{"image_size": 64, "crop_scale_min": 0.5, "hidden_act": "gelu", "dropout": 0.1, "experts_per_token": 2, "shared_expert": true, "final_lr_fraction": 0.05, "weight_decay": 0.01}
Rows from block 8, named by matrix and row number. Rows with one number belong to one neuron. Each number is 50 + 10 x the weight over its row's rms, rounded and kept within 0 to 99. All counts start at 0. After the name is the row's rms in percent of the matrix's.
# fc1: MLP up (model.blocks.8.mlp.fc1.weight, 768x192), inputs 128-191
# fc2: MLP down (model.blocks.8.mlp.fc2.weight, 192x768, transposed), outputs 128-191
fc1.117 101:63 56 30 58 67 43 64 58 40 55 42 39 40 50 42 54 68 60 46 52 51 54 54 38 44 40 33 47 75 61 58 46 35 32 68 44 50 52 38 47 47 55 63 66 42 38 39 59 45 46 44 43 53 61 42 49 60 48 34 49 53 57 66 47
fc2.117 093:49 46 30 44 57 48 38 58 41 57 53 62 54 34 51 55 53 59 58 42 39 51 46 63 51 38 58 35 40 38 56 51 49 62 39 56 63 58 42 47 64 54 52 38 65 55 50 66 64 57 58 39 44 45 58 59 54 72 47 53 63 45 73 45
fc1.118 097:67 68 55 47 53 57 55 28 45 54 53 43 50 59 46 52 42 54 39 42 50 58 49 28 40 52 58 64 62 78 76 51 51 51 48 41 51 54 52 47 41 54 47 41 53 54 44 50 37 37 51 41 59 48 36 47 30 29 45 51 50 46 41 41
fc2.118 126:47 37 31 40 38 38 50 49 54 50 39 41 57 68 48 73 59 41 48 64 61 48 59 58 37 54 41 67 64 56 43 52 53 56 50 58 40 54 35 45 54 51 61 45 69 44 42 41 34 49 54 48 48 37 44 58 58 41 47 72 52 55 47 60
fc1.119 102:57 38 49 69 68 43 51 58 44 44 52 60 46 37 46 58 32 51 33 41 43 56 40 59 38 59 50 38 46 56 53 56 51 34 58 52 38 32 44 70 63 55 57 53 27 28 46 47 44 39 43 49 51 41 38 52 50 58 56 49 55 47 32 57
fc2.119 098:52 61 28 43 55 54 46 42 54 61 63 51 60 62 46 51 60 38 46 67 45 58 54 73 52 43 29 68 51 42 64 54 51 46 37 48 31 53 65 46 54 51 56 57 52 44 59 48 42 47 46 61 57 50 56 45 60 50 35 59 50 49 56 34
fc1.120 096:61 46 50 61 56 43 62 45 56 57 57 40 47 43 68 51 59 49 73 49 51 33 43 58 43 54 45 37 55 57 68 50 33 59 32 43 61 54 58 32 53 49 60 43 54 51 58 43 40 58 52 41 69 40 38 37 68 45 60 48 36 43 47 57
fc2.120 088:68 54 48 48 41 63 51 46 44 43 57 50 60 46 47 32 40 49 50 40 54 53 73 39 41 54 56 45 47 58 49 57 43 46 55 36 50 57 53 54 43 50 51 68 56 39 39 40 36 56 45 47 46 67 44 48 19 61 57 60 58 43 31 64
fc1.121 099:59 54 50 59 51 45 76 54 72 51 73 60 57 46 64 51 51 55 50 52 57 58 60 40 37 37 40 72 59 54 55 55 43 39 69 49 47 66 45 59 59 38 47 68 57 39 59 63 41 63 46 50 41 51 24 43 49 54 39 39 54 45 47 57
fc2.121 091:42 51 50 56 56 54 48 49 57 50 38 54 37 30 47 42 49 60 60 58 22 46 60 54 52 27 44 55 42 57 58 31 30 63 48 54 38 53 40 33 52 57 62 59 33 52 48 53 37 59 47 52 44 64 57 43 40 47 53 62 57 43 44 24
fc1.122 103:70 45 41 43 52 44 63 44 61 25 51 61 51 36 53 31 38 41 33 48 48 61 55 49 38 45 55 56 35 48 46 41 42 54 40 62 42 61 45 56 46 60 72 51 71 49 42 59 48 46 67 67 44 37 52 63 53 46 62 53 49 48 48 44
fc2.122 119:47 42 52 33 39 56 60 52 48 39 43 50 34 54 70 39 51 66 38 31 55 49 43 34 46 38 52 55 46 41 51 49 56 63 67 62 53 59 45 45 43 49 49 47 57 41 49 47 56 41 45 55 56 50 40 63 58 51 54 55 60 52 47 43
fc1.123 096:54 49 45 41 48 62 51 50 49 37 46 37 43 54 43 62 46 56 49 58 54 35 69 55 45 40 36 58 50 58 68 56 59 49 41 50 61 45 49 26 44 52 40 59 52 48 55 41 42 48 58 46 66 46 48 49 77 50 50 54 63 48 62 58
fc2.123 080:56 52 44 48 57 42 51 65 44 34 59 57 50 51 51 46 51 39 67 49 57 39 54 47 53 42 54 47 68 47 61 49 42 46 33 54 49 62 54 29 39 41 29 49 50 54 44 38 46 46 47 60 32 67 38 31 36 58 48 41 40 43 30 37
fc1.124 099:55 55 26 42 43 58 67 46 55 51 43 62 62 49 53 44 45 62 52 55 49 43 62 56 59 51 68 39 66 25 51 64 42 57 50 39 47 49 40 41 41 57 53 53 59 51 41 43 56 25 59 71 44 49 37 25 57 57 55 45 52 64 58 51
fc2.124 103:39 41 42 66 47 52 45 51 54 46 38 30 45 50 59 37 62 60 49 40 49 69 66 47 61 53 70 52 59 34 56 45 56 54 42 54 62 46 54 43 42 45 45 54 53 48 58 37 42 29 27 46 65 59 48 62 64 71 64 45 58 50 40 62
fc1.125 096:47 45 42 45 56 61 44 45 64 42 55 65 51 44 57 47 44 66 53 51 50 55 65 48 73 54 55 36 72 46 43 54 56 65 70 39 58 48 43 44 41 47 48 35 64 41 72 46 41 46 46 45 53 48 41 47 43 45 27 42 60 68 32 35
fc2.125 124:50 57 58 41 48 36 56 53 47 39 59 55 55 63 37 35 57 49 38 53 50 42 57 35 49 43 68 62 60 55 46 41 41 38 46 52 41 55 48 62 57 46 47 49 37 72 60 55 49 43 40 36 46 52 63 56 62 40 49 45 39 46 52 43
fc1.126 102:49 54 61 28 53 30 45 37 43 35 50 57 39 40 56 67 47 59 46 58 32 49 48 61 54 58 53 38 55 43 61 48 62 60 54 34 36 75 65 46 73 51 54 42 37 51 49 51 65 58 31 59 59 35 67 38 42 56 39 53 44 62 64 50
fc2.126 095:55 49 36 42 63 42 71 33 31 26 57 49 40 46 52 67 46 45 41 34 32 65 42 58 53 51 57 41 61 50 58 39 61 66 30 42 46 43 45 39 65 65 44 45 61 38 57 62 63 43 51 47 44 38 34 43 32 59 53 38 57 35 57 41
fc1.127 103:63 51 46 53 55 64 49 43 45 32 54 43 49 49 68 65 58 39 59 56 56 39 65 62 30 43 38 49 45 56 39 56 42 58 56 50 70 49 62 58 58 28 46 51 50 54 59 67 59 60 48 54 29 39 51 50 62 34 36 57 50 35 42 70
fc2.127 101:41 41 66 64 48 60 44 58 48 38 50 48 70 48 39 33 51 39 61 39 43 51 40 77 52 64 46 47 63 51 67 68 53 43 46 41 52 40 54 50 59 50 38 39 39 29 34 50 50 51 46 71 63 47 45 31 57 40 49 37 45 42 57 27
fc1.128 106:56 32 45 37 58 58 44 46 58 54 56 50 51 66 63 43 64 49 55 68 44 58 64 59 51 54 49 40 48 55 57 64 38 43 52 64 47 43 49 48 54 40 57 57 26 48 33 57 56 32 52 73 64 33 57 51 49 59 56 60 39 55 55 33
fc2.128 103:53 36 39 43 57 51 41 54 55 50 61 41 56 67 53 60 51 77 43 51 44 61 42 39 38 37 49 49 52 55 61 41 68 54 41 39 57 69 30 40 55 59 37 68 70 49 53 62 40 47 59 56 61 42 60 50 40 43 43 68 50 55 47 49
fc1.129 099:64 57 41 45 58 45 70 60 46 58 43 50 57 42 46 47 69 47 58 53 51 48 54 53 71 64 36 59 58 43 44 33 40 61 54 59 47 58 49 43 53 64 34 44 58 53 40 37 52 46 59 37 55 47 57 42 36 51 45 55 52 63 72 49
fc2.129 092:45 37 41 23 62 59 30 72 49 51 55 57 45 54 48 56 50 57 61 56 52 57 57 45 66 49 43 60 43 63 50 54 56 43 45 51 41 43 43 54 54 53 47 40 45 50 38 46 55 51 47 59 41 56 65 29 53 38 51 21 51 53 56 42
fc1.130 098:49 65 55 53 63 50 39 58 36 54 42 56 54 48 44 48 68 53 42 52 48 33 50 57 50 48 54 41 57 44 47 43 40 58 50 54 46 50 70 37 44 60 55 68 39 56 57 58 42 65 52 38 66 45 60 58 37 32 52 48 47 45 79 71
fc2.130 100:56 48 51 52 55 45 63 72 49 57 53 63 39 72 43 36 39 53 39 70 56 51 35 58 40 54 56 48 49 63 55 43 60 39 60 50 48 53 56 60 43 49 58 56 60 60 27 63 61 49 46 50 33 35 39 56 58 51 77 48 45 58 77 47
fc1.131 100:39 51 46 59 57 47 40 54 54 53 61 72 56 45 50 59 49 63 33 38 34 59 44 41 37 57 34 40 57 46 66 45 30 55 58 39 43 39 35 45 69 59 68 64 42 37 67 61 51 66 57 48 56 49 67 56 58 42 42 40 53 48 61 38
fc2.131 099:45 39 48 47 53 55 50 41 51 52 46 45 66 44 48 34 35 49 55 61 56 44 52 50 37 13 40 42 57 46 33 52 44 33 49 35 55 41 47 63 44 50 60 48 42 44 38 41 43 52 53 67 57 56 63 46 39 60 68 67 45 55 48 66
fc1.132 106:51 50 62 61 59 55 55 41 44 41 54 65 45 51 69 58 48 42 46 47 46 50 46 35 45 33 23 56 62 54 59 45 53 43 45 54 47 71 67 65 42 58 41 59 37 46 50 41 42 39 62 53 43 44 32 63 54 50 55 46 44 52 61 50
fc2.132 097:65 53 60 52 59 38 65 42 57 49 43 37 45 69 48 58 72 68 48 56 39 33 38 55 50 56 44 58 43 42 47 65 44 61 40 38 42 27 52 54 53 51 38 45 52 49 70 47 50 51 46 39 49 30 52 44 74 67 33 43 54 55 49 27
fc1.133 102:54 36 60 64 57 62 35 42 60 41 55 61 52 59 52 36 47 56 39 68 47 56 59 47 56 55 32 38 40 49 42 47 62 54 62 40 52 40 60 50 44 60 68 49 52 48 48 59 42 34 48 43 58 58 48 49 63 71 38 41 55 39 45 61
fc2.133 120:45 68 48 44 50 43 61 34 67 38 38 61 50 50 55 60 39 43 43 41 60 45 52 43 69 66 58 55 51 44 68 43 50 48 34 30 49 63 45 31 66 35 41 37 58 61 61 55 55 33 72 52 32 53 50 40 41 64 50 41 58 36 54 64
fc1.134 111:39 54 63 42 39 45 54 45 48 54 42 42 66 43 48 39 43 40 41 58 43 72 40 60 60 56 38 54 48 40 44 60 58 61 71 56 52 46 59 73 60 61 26 53 23 41 47 54 62 67 52 58 49 54 53 55 54 50 47 44 52 33 55 51
fc2.134 076:61 52 53 50 46 62 45 66 43 53 40 56 51 52 44 54 53 59 54 30 55 55 41 66 57 52 38 55 28 38 60 40 59 50 59 70 45 40 60 50 58 42 42 57 51 33 48 49 68 58 45 64 50 53 25 57 49 34 43 66 42 55 41 67
fc1.135 093:51 55 56 50 45 63 49 38 46 51 46 37 47 47 50 44 54 36 39 50 44 51 63 50 46 63 44 51 39 42 60 63 47 51 52 53 50 42 37 56 65 50 55 55 61 50 47 50 58 47 40 49 53 45 52 55 54 54 44 26 50 64 45 41
fc2.135 095:57 41 55 41 52 57 56 45 39 46 39 40 38 46 38 25 49 49 52 54 66 58 69 52 70 66 61 47 72 62 46 16 46 48 67 57 49 53 42 48 46 48 42 62 57 43 44 65 44 49 55 67 56 56 37 29 56 45 58 41 50 60 46 54
fc1.136 100:56 39 50 53 62 46 60 62 47 65 63 45 48 58 35 25 51 40 55 45 52 51 61 51 42 57 57 54 38 59 29 31 58 59 44 65 47 54 39 57 43 50 66 60 49 50 41 56 52 26 56 47 55 40 34 38 53 62 37 44 41 46 53 39
fc2.136 101:60 44 55 58 53 44 49 57 41 49 68 48 50 73 56 68 55 54 63 47 41 53 39 36 43 57 58 41 58 53 57 55 57 42 52 39 38 47 57 58 47 56 35 34 71 57 55 52 69 53 50 60 52 64 38 61 47 43 45 39 39 40 48 48
fc1.137 102:48 55 56 53 65 46 52 54 55 40 43 30 57 36 48 44 46 55 49 38 54 54 65 43 53 66 69 47 44 73 28 48 53 50 56 66 59 37 59 39 42 52 52 61 29 46 52 40 42 46 79 59 46 37 46 48 42 50 69 42 67 45 53 61
fc2.137 113:46 55 55 49 61 50 42 45 47 63 38 60 50 40 42 51 42 46 31 65 44 36 46 52 45 54 40 53 48 35 52 54 49 51 46 50 44 39 50 58 39 37 56 54 43 32 63 61 39 34 54 63 45 34 43 32 49 52 38 58 44 74 52 48
fc1.138 100:42 51 50 48 42 68 56 63 64 35 51 42 45 56 46 49 32 45 39 65 51 50 58 61 41 43 56 57 45 25 60 53 36 51 53 49 49 50 43 54 53 50 31 44 32 40 53 51 50 42 57 43 32 49 42 36 28 48 61 56 54 59 42 56
fc2.138 120:39 50 38 56 68 52 53 44 60 41 50 63 48 42 41 57 65 39 40 41 56 26 55 37 46 43 51 29 48 56 37 42 55 45 44 56 58 41 67 38 46 50 40 63 45 51 52 40 28 68 47 56 54 50 44 56 45 55 54 22 64 46 61 57
fc1.139 103:63 55 52 68 40 45 41 73 53 69 40 47 36 56 42 51 62 47 43 60 50 47 38 77 25 59 51 57 47 51 46 47 39 39 44 50 24 40 55 68 39 46 42 57 50 50 50 53 46 45 49 44 44 38 48 48 42 38 49 57 56 44 60 55
fc2.139 090:50 42 52 39 42 67 31 67 47 48 73 50 74 56 59 42 40 42 33 48 37 37 53 41 45 43 52 41 32 48 45 52 57 49 52 40 48 44 56 55 61 46 46 48 36 40 51 50 41 50 61 56 44 49 30 48 42 48 27 31 50 52 61 59
fc1.140 101:62 42 53 38 48 60 50 31 55 55 53 45 58 62 61 39 43 59 58 43 45 50 47 37 41 48 46 47 40 47 61 51 71 50 47 57 68 52 43 85 43 38 52 60 45 39 51 58 55 56 54 57 61 51 48 39 51 36 24 45 42 54 37 66
fc2.140 113:52 51 69 39 51 31 44 42 51 53 45 52 51 56 56 69 58 39 66 66 51 60 49 39 37 73 59 34 46 58 55 66 55 51 59 60 60 53 51 56 36 58 67 50 54 52 39 46 56 66 38 57 42 53 64 56 75 34 62 52 56 41 39 43
fc1.141 100:63 56 41 61 67 52 54 50 47 42 32 50 57 54 42 48 48 60 51 37 44 63 42 55 52 40 47 51 47 53 39 57 49 47 58 71 43 66 51 54 57 36 23 51 49 49 54 69 63 49 39 63 70 64 51 39 48 65 39 48 45 66 56 37
fc2.141 092:60 59 42 45 54 47 56 37 63 62 57 50 57 38 59 62 58 44 39 56 47 53 43 48 55 41 58 28 44 37 58 52 54 43 34 43 69 37 60 48 40 47 37 47 44 32 43 48 67 47 57 40 55 42 57 40 38 55 61 50 51 40 47 49
fc1.142 098:33 42 60 64 51 58 63 57 54 40 54 55 52 50 55 54 56 37 53 58 50 57 66 54 52 52 60 43 46 42 51 59 45 43 53 38 46 69 07 38 50 50 42 54 48 55 39 42 51 45 51 68 46 64 46 54 60 51 53 54 40 73 38 56
fc2.142 108:59 50 57 60 44 61 45 52 67 56 72 41 63 53 52 38 67 56 25 50 38 44 51 57 66 50 52 26 64 57 68 55 59 50 60 39 56 52 47 44 50 51 56 60 70 59 57 44 55 33 46 40 47 32 35 61 58 47 43 52 39 38 59 50
fc1.143 099:52 59 45 33 45 32 40 48 26 46 61 55 43 57 30 68 42 44 58 43 28 47 42 68 41 40 58 42 53 66 45 58 41 48 59 52 46 48 65 46 59 45 52 60 45 47 57 46 53 48 73 47 52 46 55 43 54 38 48 65 44 39 31 45
fc2.143 141:49 32 57 54 49 46 35 24 38 48 64 41 53 53 45 68 41 42 48 58 57 34 59 56 50 22 48 41 51 61 47 48 58 33 65 41 45 69 53 40 55 58 38 41 66 50 45 37 56 46 46 42 61 55 55 56 58 57 42 60 47 58 67 40
fc1.144 100:57 56 44 56 54 41 56 45 67 31 47 43 57 48 55 55 53 23 37 40 54 48 57 30 57 26 39 49 59 55 59 53 50 42 49 55 49 37 66 64 35 39 37 70 71 51 57 46 41 36 42 44 35 60 66 48 48 50 70 41 60 37 53 48
fc2.144 109:47 56 39 69 37 38 56 47 44 38 41 61 28 29 48 42 40 56 64 54 51 62 41 34 50 42 40 36 53 44 40 47 31 49 23 57 67 51 59 45 62 46 47 47 36 41 51 42 44 46 44 35 46 43 56 57 53 56 59 51 59 46 45 42
fc1.145 096:55 52 45 54 58 38 40 40 62 58 48 45 47 55 44 38 40 48 54 34 33 50 54 33 47 39 56 52 45 46 49 50 51 57 30 49 48 42 43 48 50 43 70 46 62 33 60 41 68 82 47 64 43 45 57 67 53 54 37 50 60 42 39 53
fc2.145 117:54 40 50 33 65 48 47 48 61 59 50 51 52 39 49 62 45 54 48 43 52 52 39 55 58 50 44 71 62 52 60 36 56 40 45 39 63 28 71 55 56 40 47 53 71 49 50 65 45 41 64 56 56 45 69 17 64 35 68 39 78 31 55 41
fc1.146 104:58 46 33 58 55 41 56 45 42 41 45 54 59 61 57 35 56 40 42 60 44 62 59 59 45 53 44 46 43 64 40 49 45 47 48 52 43 47 41 45 36 47 66 67 51 37 30 72 49 44 58 66 66 36 54 34 42 34 50 66 44 42 36 52
fc2.146 115:55 53 31 55 42 45 52 73 34 49 42 61 56 36 55 37 46 47 51 46 34 55 41 52 41 41 28 54 57 44 35 37 36 46 59 61 58 42 52 45 45 68 50 48 59 49 49 58 68 47 37 41 37 62 51 62 40 43 50 44 46 44 55 58
fc1.147 109:45 55 58 56 66 59 58 66 49 58 35 39 57 47 70 65 45 55 39 54 36 45 54 44 52 46 65 46 46 35 33 29 54 60 61 47 32 34 56 38 55 43 64 64 38 37 51 33 43 54 25 47 52 53 63 45 50 31 50 59 43 55 48 45
fc2.147 114:47 52 56 50 50 50 48 46 51 54 42 31 32 65 51 41 55 55 42 45 50 39 62 45 32 49 45 52 71 39 54 49 57 65 32 46 51 69 57 56 55 52 77 58 50 61 66 42 36 60 57 57 44 52 49 58 64 52 54 39 41 59 55 46
fc1.148 107:33 55 44 67 60 57 65 53 48 32 42 55 51 36 39 54 63 45 34 48 54 61 72 51 48 44 40 67 53 26 43 49 35 35 50 48 67 61 41 55 61 66 50 54 45 54 72 51 72 40 52 34 54 50 50 61 55 47 56 56 38 40 66 50
fc2.148 112:62 49 57 53 53 58 59 61 45 66 55 34 38 54 57 50 48 53 58 38 61 65 43 45 47 55 58 41 56 53 61 67 71 39 39 67 48 55 41 58 52 51 31 65 41 53 53 42 46 52 50 61 49 63 65 49 44 56 56 48 28 57 64 41
fc1.149 113:53 54 56 53 47 71 59 54 35 46 34 42 62 75 42 69 64 29 50 47 64 44 30 59 50 51 68 55 36 38 47 43 41 45 51 50 49 57 32 50 52 50 40 57 53 38 44 39 54 51 45 31 54 43 65 59 53 58 48 29 61 75 50 39
fc2.149 126:46 69 65 58 33 53 48 45 52 43 40 49 36 56 43 49 53 39 51 46 61 47 57 42 61 32 53 24 60 59 45 56 55 50 62 48 46 34 62 38 55 69 56 45 44 50 60 62 61 55 43 61 52 50 48 36 85 51 53 39 45 55 46 63
fc1.150 085:33 41 31 42 41 40 33 53 44 37 71 70 54 60 51 31 42 52 47 38 46 31 66 46 44 49 36 40 40 58 54 34 44 47 66 49 52 59 63 33 46 61 45 49 57 44 53 46 34 62 63 41 52 68 64 68 50 63 34 37 61 44 21 45
fc2.150 108:47 48 51 39 64 41 42 51 50 39 55 66 63 53 58 54 71 42 53 51 46 46 60 34 34 48 55 38 63 65 48 50 48 27 45 59 52 41 57 43 58 51 68 43 47 49 53 56 50 63 31 51 58 43 38 45 43 48 44 49 59 57 53 48
fc1.151 097:43 60 46 58 48 44 52 40 55 52 56 56 41 39 51 57 48 58 50 59 49 33 57 54 56 49 49 42 36 69 53 58 54 51 60 49 67 43 74 43 44 40 52 56 36 44 50 34 40 49 60 60 54 36 53 63 43 41 41 55 62 68 60 46
fc2.151 091:41 54 44 54 62 51 61 34 52 50 41 56 57 48 41 30 55 41 39 51 39 45 64 47 60 47 47 59 71 52 69 40 70 62 53 71 62 56 38 47 51 30 57 48 49 42 40 45 55 46 58 31 46 47 52 62 65 58 51 52 54 54 44 61
fc1.152 099:61 40 32 68 36 46 50 42 44 57 45 68 55 38 40 37 53 57 48 43 51 45 36 35 52 36 42 37 56 44 43 46 44 57 63 50 50 52 47 75 31 45 44 64 38 50 51 44 38 68 59 56 41 53 56 42 50 27 59 49 29 46 38 46
fc2.152 112:45 42 61 37 72 66 62 63 53 48 42 53 48 65 40 65 56 49 45 35 48 53 49 40 41 65 70 55 59 53 54 61 44 83 50 53 57 49 55 41 39 50 56 44 41 36 60 56 43 51 48 41 54 52 45 40 69 45 46 65 64 60 40 45
fc1.153 103:48 46 56 39 39 72 53 47 50 50 54 52 67 41 48 66 50 56 56 41 38 64 38 50 43 52 32 65 52 38 35 46 65 42 55 50 66 44 44 33 40 39 41 58 69 39 42 69 23 40 39 52 59 49 53 58 41 43 39 57 40 42 37 58
fc2.153 107:47 36 59 59 53 50 44 66 39 46 38 44 55 35 29 44 56 49 62 68 37 74 50 46 59 42 53 51 46 62 62 48 31 40 38 42 63 44 49 34 66 52 47 31 40 58 57 49 55 55 42 54 45 52 42 51 40 45 61 48 44 29 40 39
fc1.154 098:49 26 39 58 57 33 36 39 61 47 41 43 38 44 52 47 39 38 50 55 65 31 56 51 70 48 51 53 64 54 49 59 50 50 56 47 45 51 52 51 48 47 51 32 64 51 47 51 54 57 61 35 36 25 67 44 56 52 50 43 23 37 40 60
fc2.154 095:40 54 55 32 58 35 47 41 63 60 47 59 33 53 65 56 53 72 51 44 32 52 37 48 59 48 67 57 46 45 39 44 36 33 50 58 46 48 61 51 60 49 47 36 53 56 50 58 52 56 51 41 42 62 59 50 56 53 54 39 49 59 52 48
fc1.155 104:41 44 47 47 63 42 72 56 50 37 52 67 62 56 55 32 53 82 55 63 36 45 55 42 56 73 51 54 51 47 54 43 62 49 73 52 50 39 42 74 35 63 27 50 65 42 52 55 56 50 48 46 34 51 58 49 47 57 46 45 70 43 63 58
fc2.155 083:45 67 37 52 47 50 38 37 31 47 36 56 50 43 25 50 48 51 52 59 46 45 38 74 56 48 48 43 43 42 44 44 56 45 55 43 49 63 34 56 62 62 43 59 34 54 55 52 62 38 58 47 57 58 34 58 54 60 40 53 46 47 66 61
fc1.156 097:53 35 39 46 58 61 42 39 54 46 64 43 55 55 60 41 51 32 50 62 44 48 45 52 41 59 32 51 45 47 45 54 64 56 46 53 48 62 49 55 36 44 52 42 43 79 39 43 46 41 50 30 58 24 49 50 48 48 28 45 56 45 59 55
fc2.156 091:67 41 61 41 33 41 59 52 51 54 49 56 65 38 63 49 47 63 39 47 34 44 41 50 42 46 48 58 50 74 51 44 54 45 40 47 60 48 41 28 58 52 51 47 49 70 28 51 46 42 43 60 40 41 47 56 46 55 50 63 59 48 63 61
fc1.157 105:60 65 45 63 51 53 57 38 52 45 61 37 39 56 52 54 60 44 60 33 41 54 43 21 60 43 49 59 42 55 33 66 62 38 58 38 40 63 60 49 50 52 29 44 44 58 54 45 44 53 58 55 42 50 52 47 43 43 68 56 68 56 42 61
fc2.157 103:26 46 51 32 37 37 63 42 42 67 68 55 47 62 44 73 43 38 60 63 49 76 48 49 40 45 46 37 60 50 37 37 45 29 47 60 40 30 49 48 53 43 42 62 39 33 39 48 37 52 59 49 54 45 51 49 41 30 60 48 57 56 57 61
fc1.158 104:64 53 40 38 55 45 51 58 56 43 51 44 44 54 65 50 43 27 54 61 38 49 59 52 62 44 53 57 63 71 57 40 45 41 54 50 42 44 53 51 23 47 40 48 59 54 49 31 37 47 36 62 60 50 46 53 50 57 55 48 52 44 41 34
fc2.158 111:43 47 53 39 43 44 66 35 45 38 53 26 48 51 41 65 56 49 31 43 45 64 63 47 50 50 45 32 59 44 41 39 45 51 58 38 54 37 52 36 48 59 69 43 43 66 50 70 30 33 36 45 42 67 48 54 32 67 58 43 64 36 43 38
fc1.159 096:44 53 42 46 48 47 59 50 69 39 39 49 29 38 49 36 75 50 39 40 35 58 46 59 65 69 37 42 43 43 41 67 43 68 47 58 56 52 42 35 40 58 36 63 43 32 56 52 64 56 59 46 52 56 39 59 50 37 43 47 39 41 58 43
fc2.159 090:53 33 60 61 61 36 36 57 46 56 47 45 38 49 52 49 42 60 60 54 58 51 50 59 49 68 49 65 35 45 47 57 51 65 50 45 49 58 52 76 59 45 48 45 50 53 47 58 34 62 34 39 54 47 32 48 48 62 49 32 58 49 60 56
fc1.160 102:49 44 38 53 54 51 48 57 42 35 27 49 55 54 45 44 44 58 58 33 47 22 35 59 49 50 52 59 52 56 48 68 42 56 65 43 65 53 55 43 55 61 52 68 63 50 46 58 51 64 50 47 56 35 34 36 51 56 48 66 55 57 66 54
fc2.160 087:42 57 48 36 48 63 53 68 41 48 42 54 36 56 50 68 35 53 49 44 57 57 69 36 43 58 54 66 53 77 37 39 47 53 50 50 43 31 47 55 59 55 58 51 52 56 39 55 30 65 63 47 57 40 47 59 54 66 60 62 60 37 47 49
fc1.161 101:48 46 57 58 44 47 45 54 49 42 57 57 49 34 52 41 71 52 46 34 55 57 34 71 52 53 71 48 63 39 58 64 54 44 51 38 39 52 52 44 52 71 45 44 43 50 38 46 56 55 57 77 47 50 39 39 38 40 69 43 46 44 42 45
fc2.161 093:63 61 57 55 54 51 33 41 55 57 53 60 61 50 60 50 43 42 30 33 37 42 51 56 41 48 47 27 67 50 50 39 40 41 43 71 50 52 50 60 49 55 60 30 46 21 56 52 51 56 42 43 54 46 38 60 22 39 24 44 52 54 46 51
fc1.162 106:52 40 54 58 55 32 54 55 46 48 55 52 52 50 35 66 39 47 37 63 36 73 41 30 45 56 56 36 43 41 61 55 53 45 30 40 44 48 56 50 37 73 61 55 41 54 55 62 55 61 46 69 56 57 68 62 41 46 39 62 32 43 50 52
fc2.162 101:56 63 56 46 68 53 42 53 56 62 48 64 47 50 38 42 64 53 46 51 46 56 67 49 55 65 48 52 46 52 55 48 58 48 56 47 42 51 54 43 37 46 53 43 58 52 66 37 58 40 39 57 36 47 57 56 49 48 52 46 55 56 62 69
fc1.163 096:50 63 45 48 53 29 41 31 45 55 66 20 47 53 57 55 40 51 44 44 38 44 52 43 57 57 44 49 43 53 36 55 73 53 65 51 60 66 57 41 44 39 58 39 80 38 48 36 49 60 44 38 48 39 52 56 54 32 59 44 51 52 64 46
fc2.163 077:46 35 54 68 39 60 53 48 48 63 57 67 40 68 60 61 57 41 41 49 60 47 48 41 67 55 79 60 60 44 57 54 44 49 30 63 51 50 56 63 47 48 58 40 58 43 48 52 40 44 39 40 58 44 53 44 47 43 45 37 46 60 49 49
fc1.164 100:70 37 44 54 41 43 46 52 64 35 55 70 40 49 52 52 72 75 60 46 20 55 56 63 44 48 43 47 54 46 47 56 49 42 47 44 50 52 57 53 49 54 42 67 56 59 45 40 50 42 70 56 51 45 77 53 45 48 67 53 49 43 58 61
fc2.164 101:45 73 54 60 54 39 34 53 47 57 37 38 42 61 56 60 37 48 57 65 40 40 43 45 54 56 60 56 53 57 52 42 46 26 46 42 53 75 30 27 42 48 57 83 45 40 57 46 41 31 42 47 58 57 41 57 41 61 41 49 33 54 43 44
fc1.165 106:51 36 40 57 59 50 58 53 54 45 70 46 55 55 67 46 45 63 48 55 66 59 39 41 52 59 60 43 35 67 46 43 56 45 76 52 59 49 54 51 39 44 53 43 45 50 72 69 45 47 54 46 38 45 48 64 28 34 43 41 49 58 42 44
fc2.165 109:66 38 51 68 69 37 37 63 44 57 41 46 50 61 66 47 50 47 61 57 48 67 63 50 48 38 50 67 50 49 44 61 60 58 42 61 45 65 34 49 64 44 40 70 51 53 35 28 54 54 47 39 50 46 45 42 52 40 52 51 53 72 55 54
fc1.166 095:68 58 66 63 44 37 55 54 43 52 48 50 50 35 63 41 26 46 48 57 44 50 67 57 44 41 71 54 49 28 35 40 66 54 64 50 48 50 58 37 38 53 56 48 50 57 53 46 32 52 56 41 45 54 39 50 39 40 51 33 69 62 46 47
fc2.166 086:59 41 45 52 31 60 62 73 48 54 46 49 51 65 55 48 60 42 55 61 51 55 34 63 70 36 58 66 54 53 64 25 37 42 46 32 40 31 26 59 47 47 44 49 47 28 42 46 58 46 45 56 58 44 45 44 42 60 54 36 65 56 59 41
fc1.167 100:40 62 54 53 66 22 38 45 63 60 52 47 49 55 67 52 47 30 65 55 38 66 54 29 60 53 38 46 46 44 41 60 49 32 53 38 55 45 35 54 34 56 56 44 46 51 43 36 50 46 47 57 42 67 44 47 55 59 37 54 29 35 38 42
fc2.167 089:64 65 51 48 45 70 52 50 47 65 51 52 51 51 43 62 59 47 56 65 39 46 61 37 45 53 42 55 58 48 50 40 55 53 51 52 65 58 62 47 39 63 38 36 42 47 54 37 38 49 57 30 54 61 51 55 67 48 40 51 82 34 45 46
fc1.168 101:45 50 52 61 46 44 41 53 35 59 51 56 54 46 32 48 45 34 41 46 63 54 47 54 52 54 57 41 41 54 45 59 57 36 70 61 42 54 57 32 67 44 47 63 28 66 56 46 35 68 38 61 56 60 44 31 42 47 62 66 63 63 49 41
fc2.168 106:43 56 57 45 42 58 49 45 53 44 70 72 40 35 57 41 56 34 58 42 60 39 60 65 73 64 61 48 52 45 64 43 44 56 49 48 46 66 28 58 51 56 53 43 44 73 44 45 49 60 44 58 58 31 47 41 77 43 59 49 49 45 67 51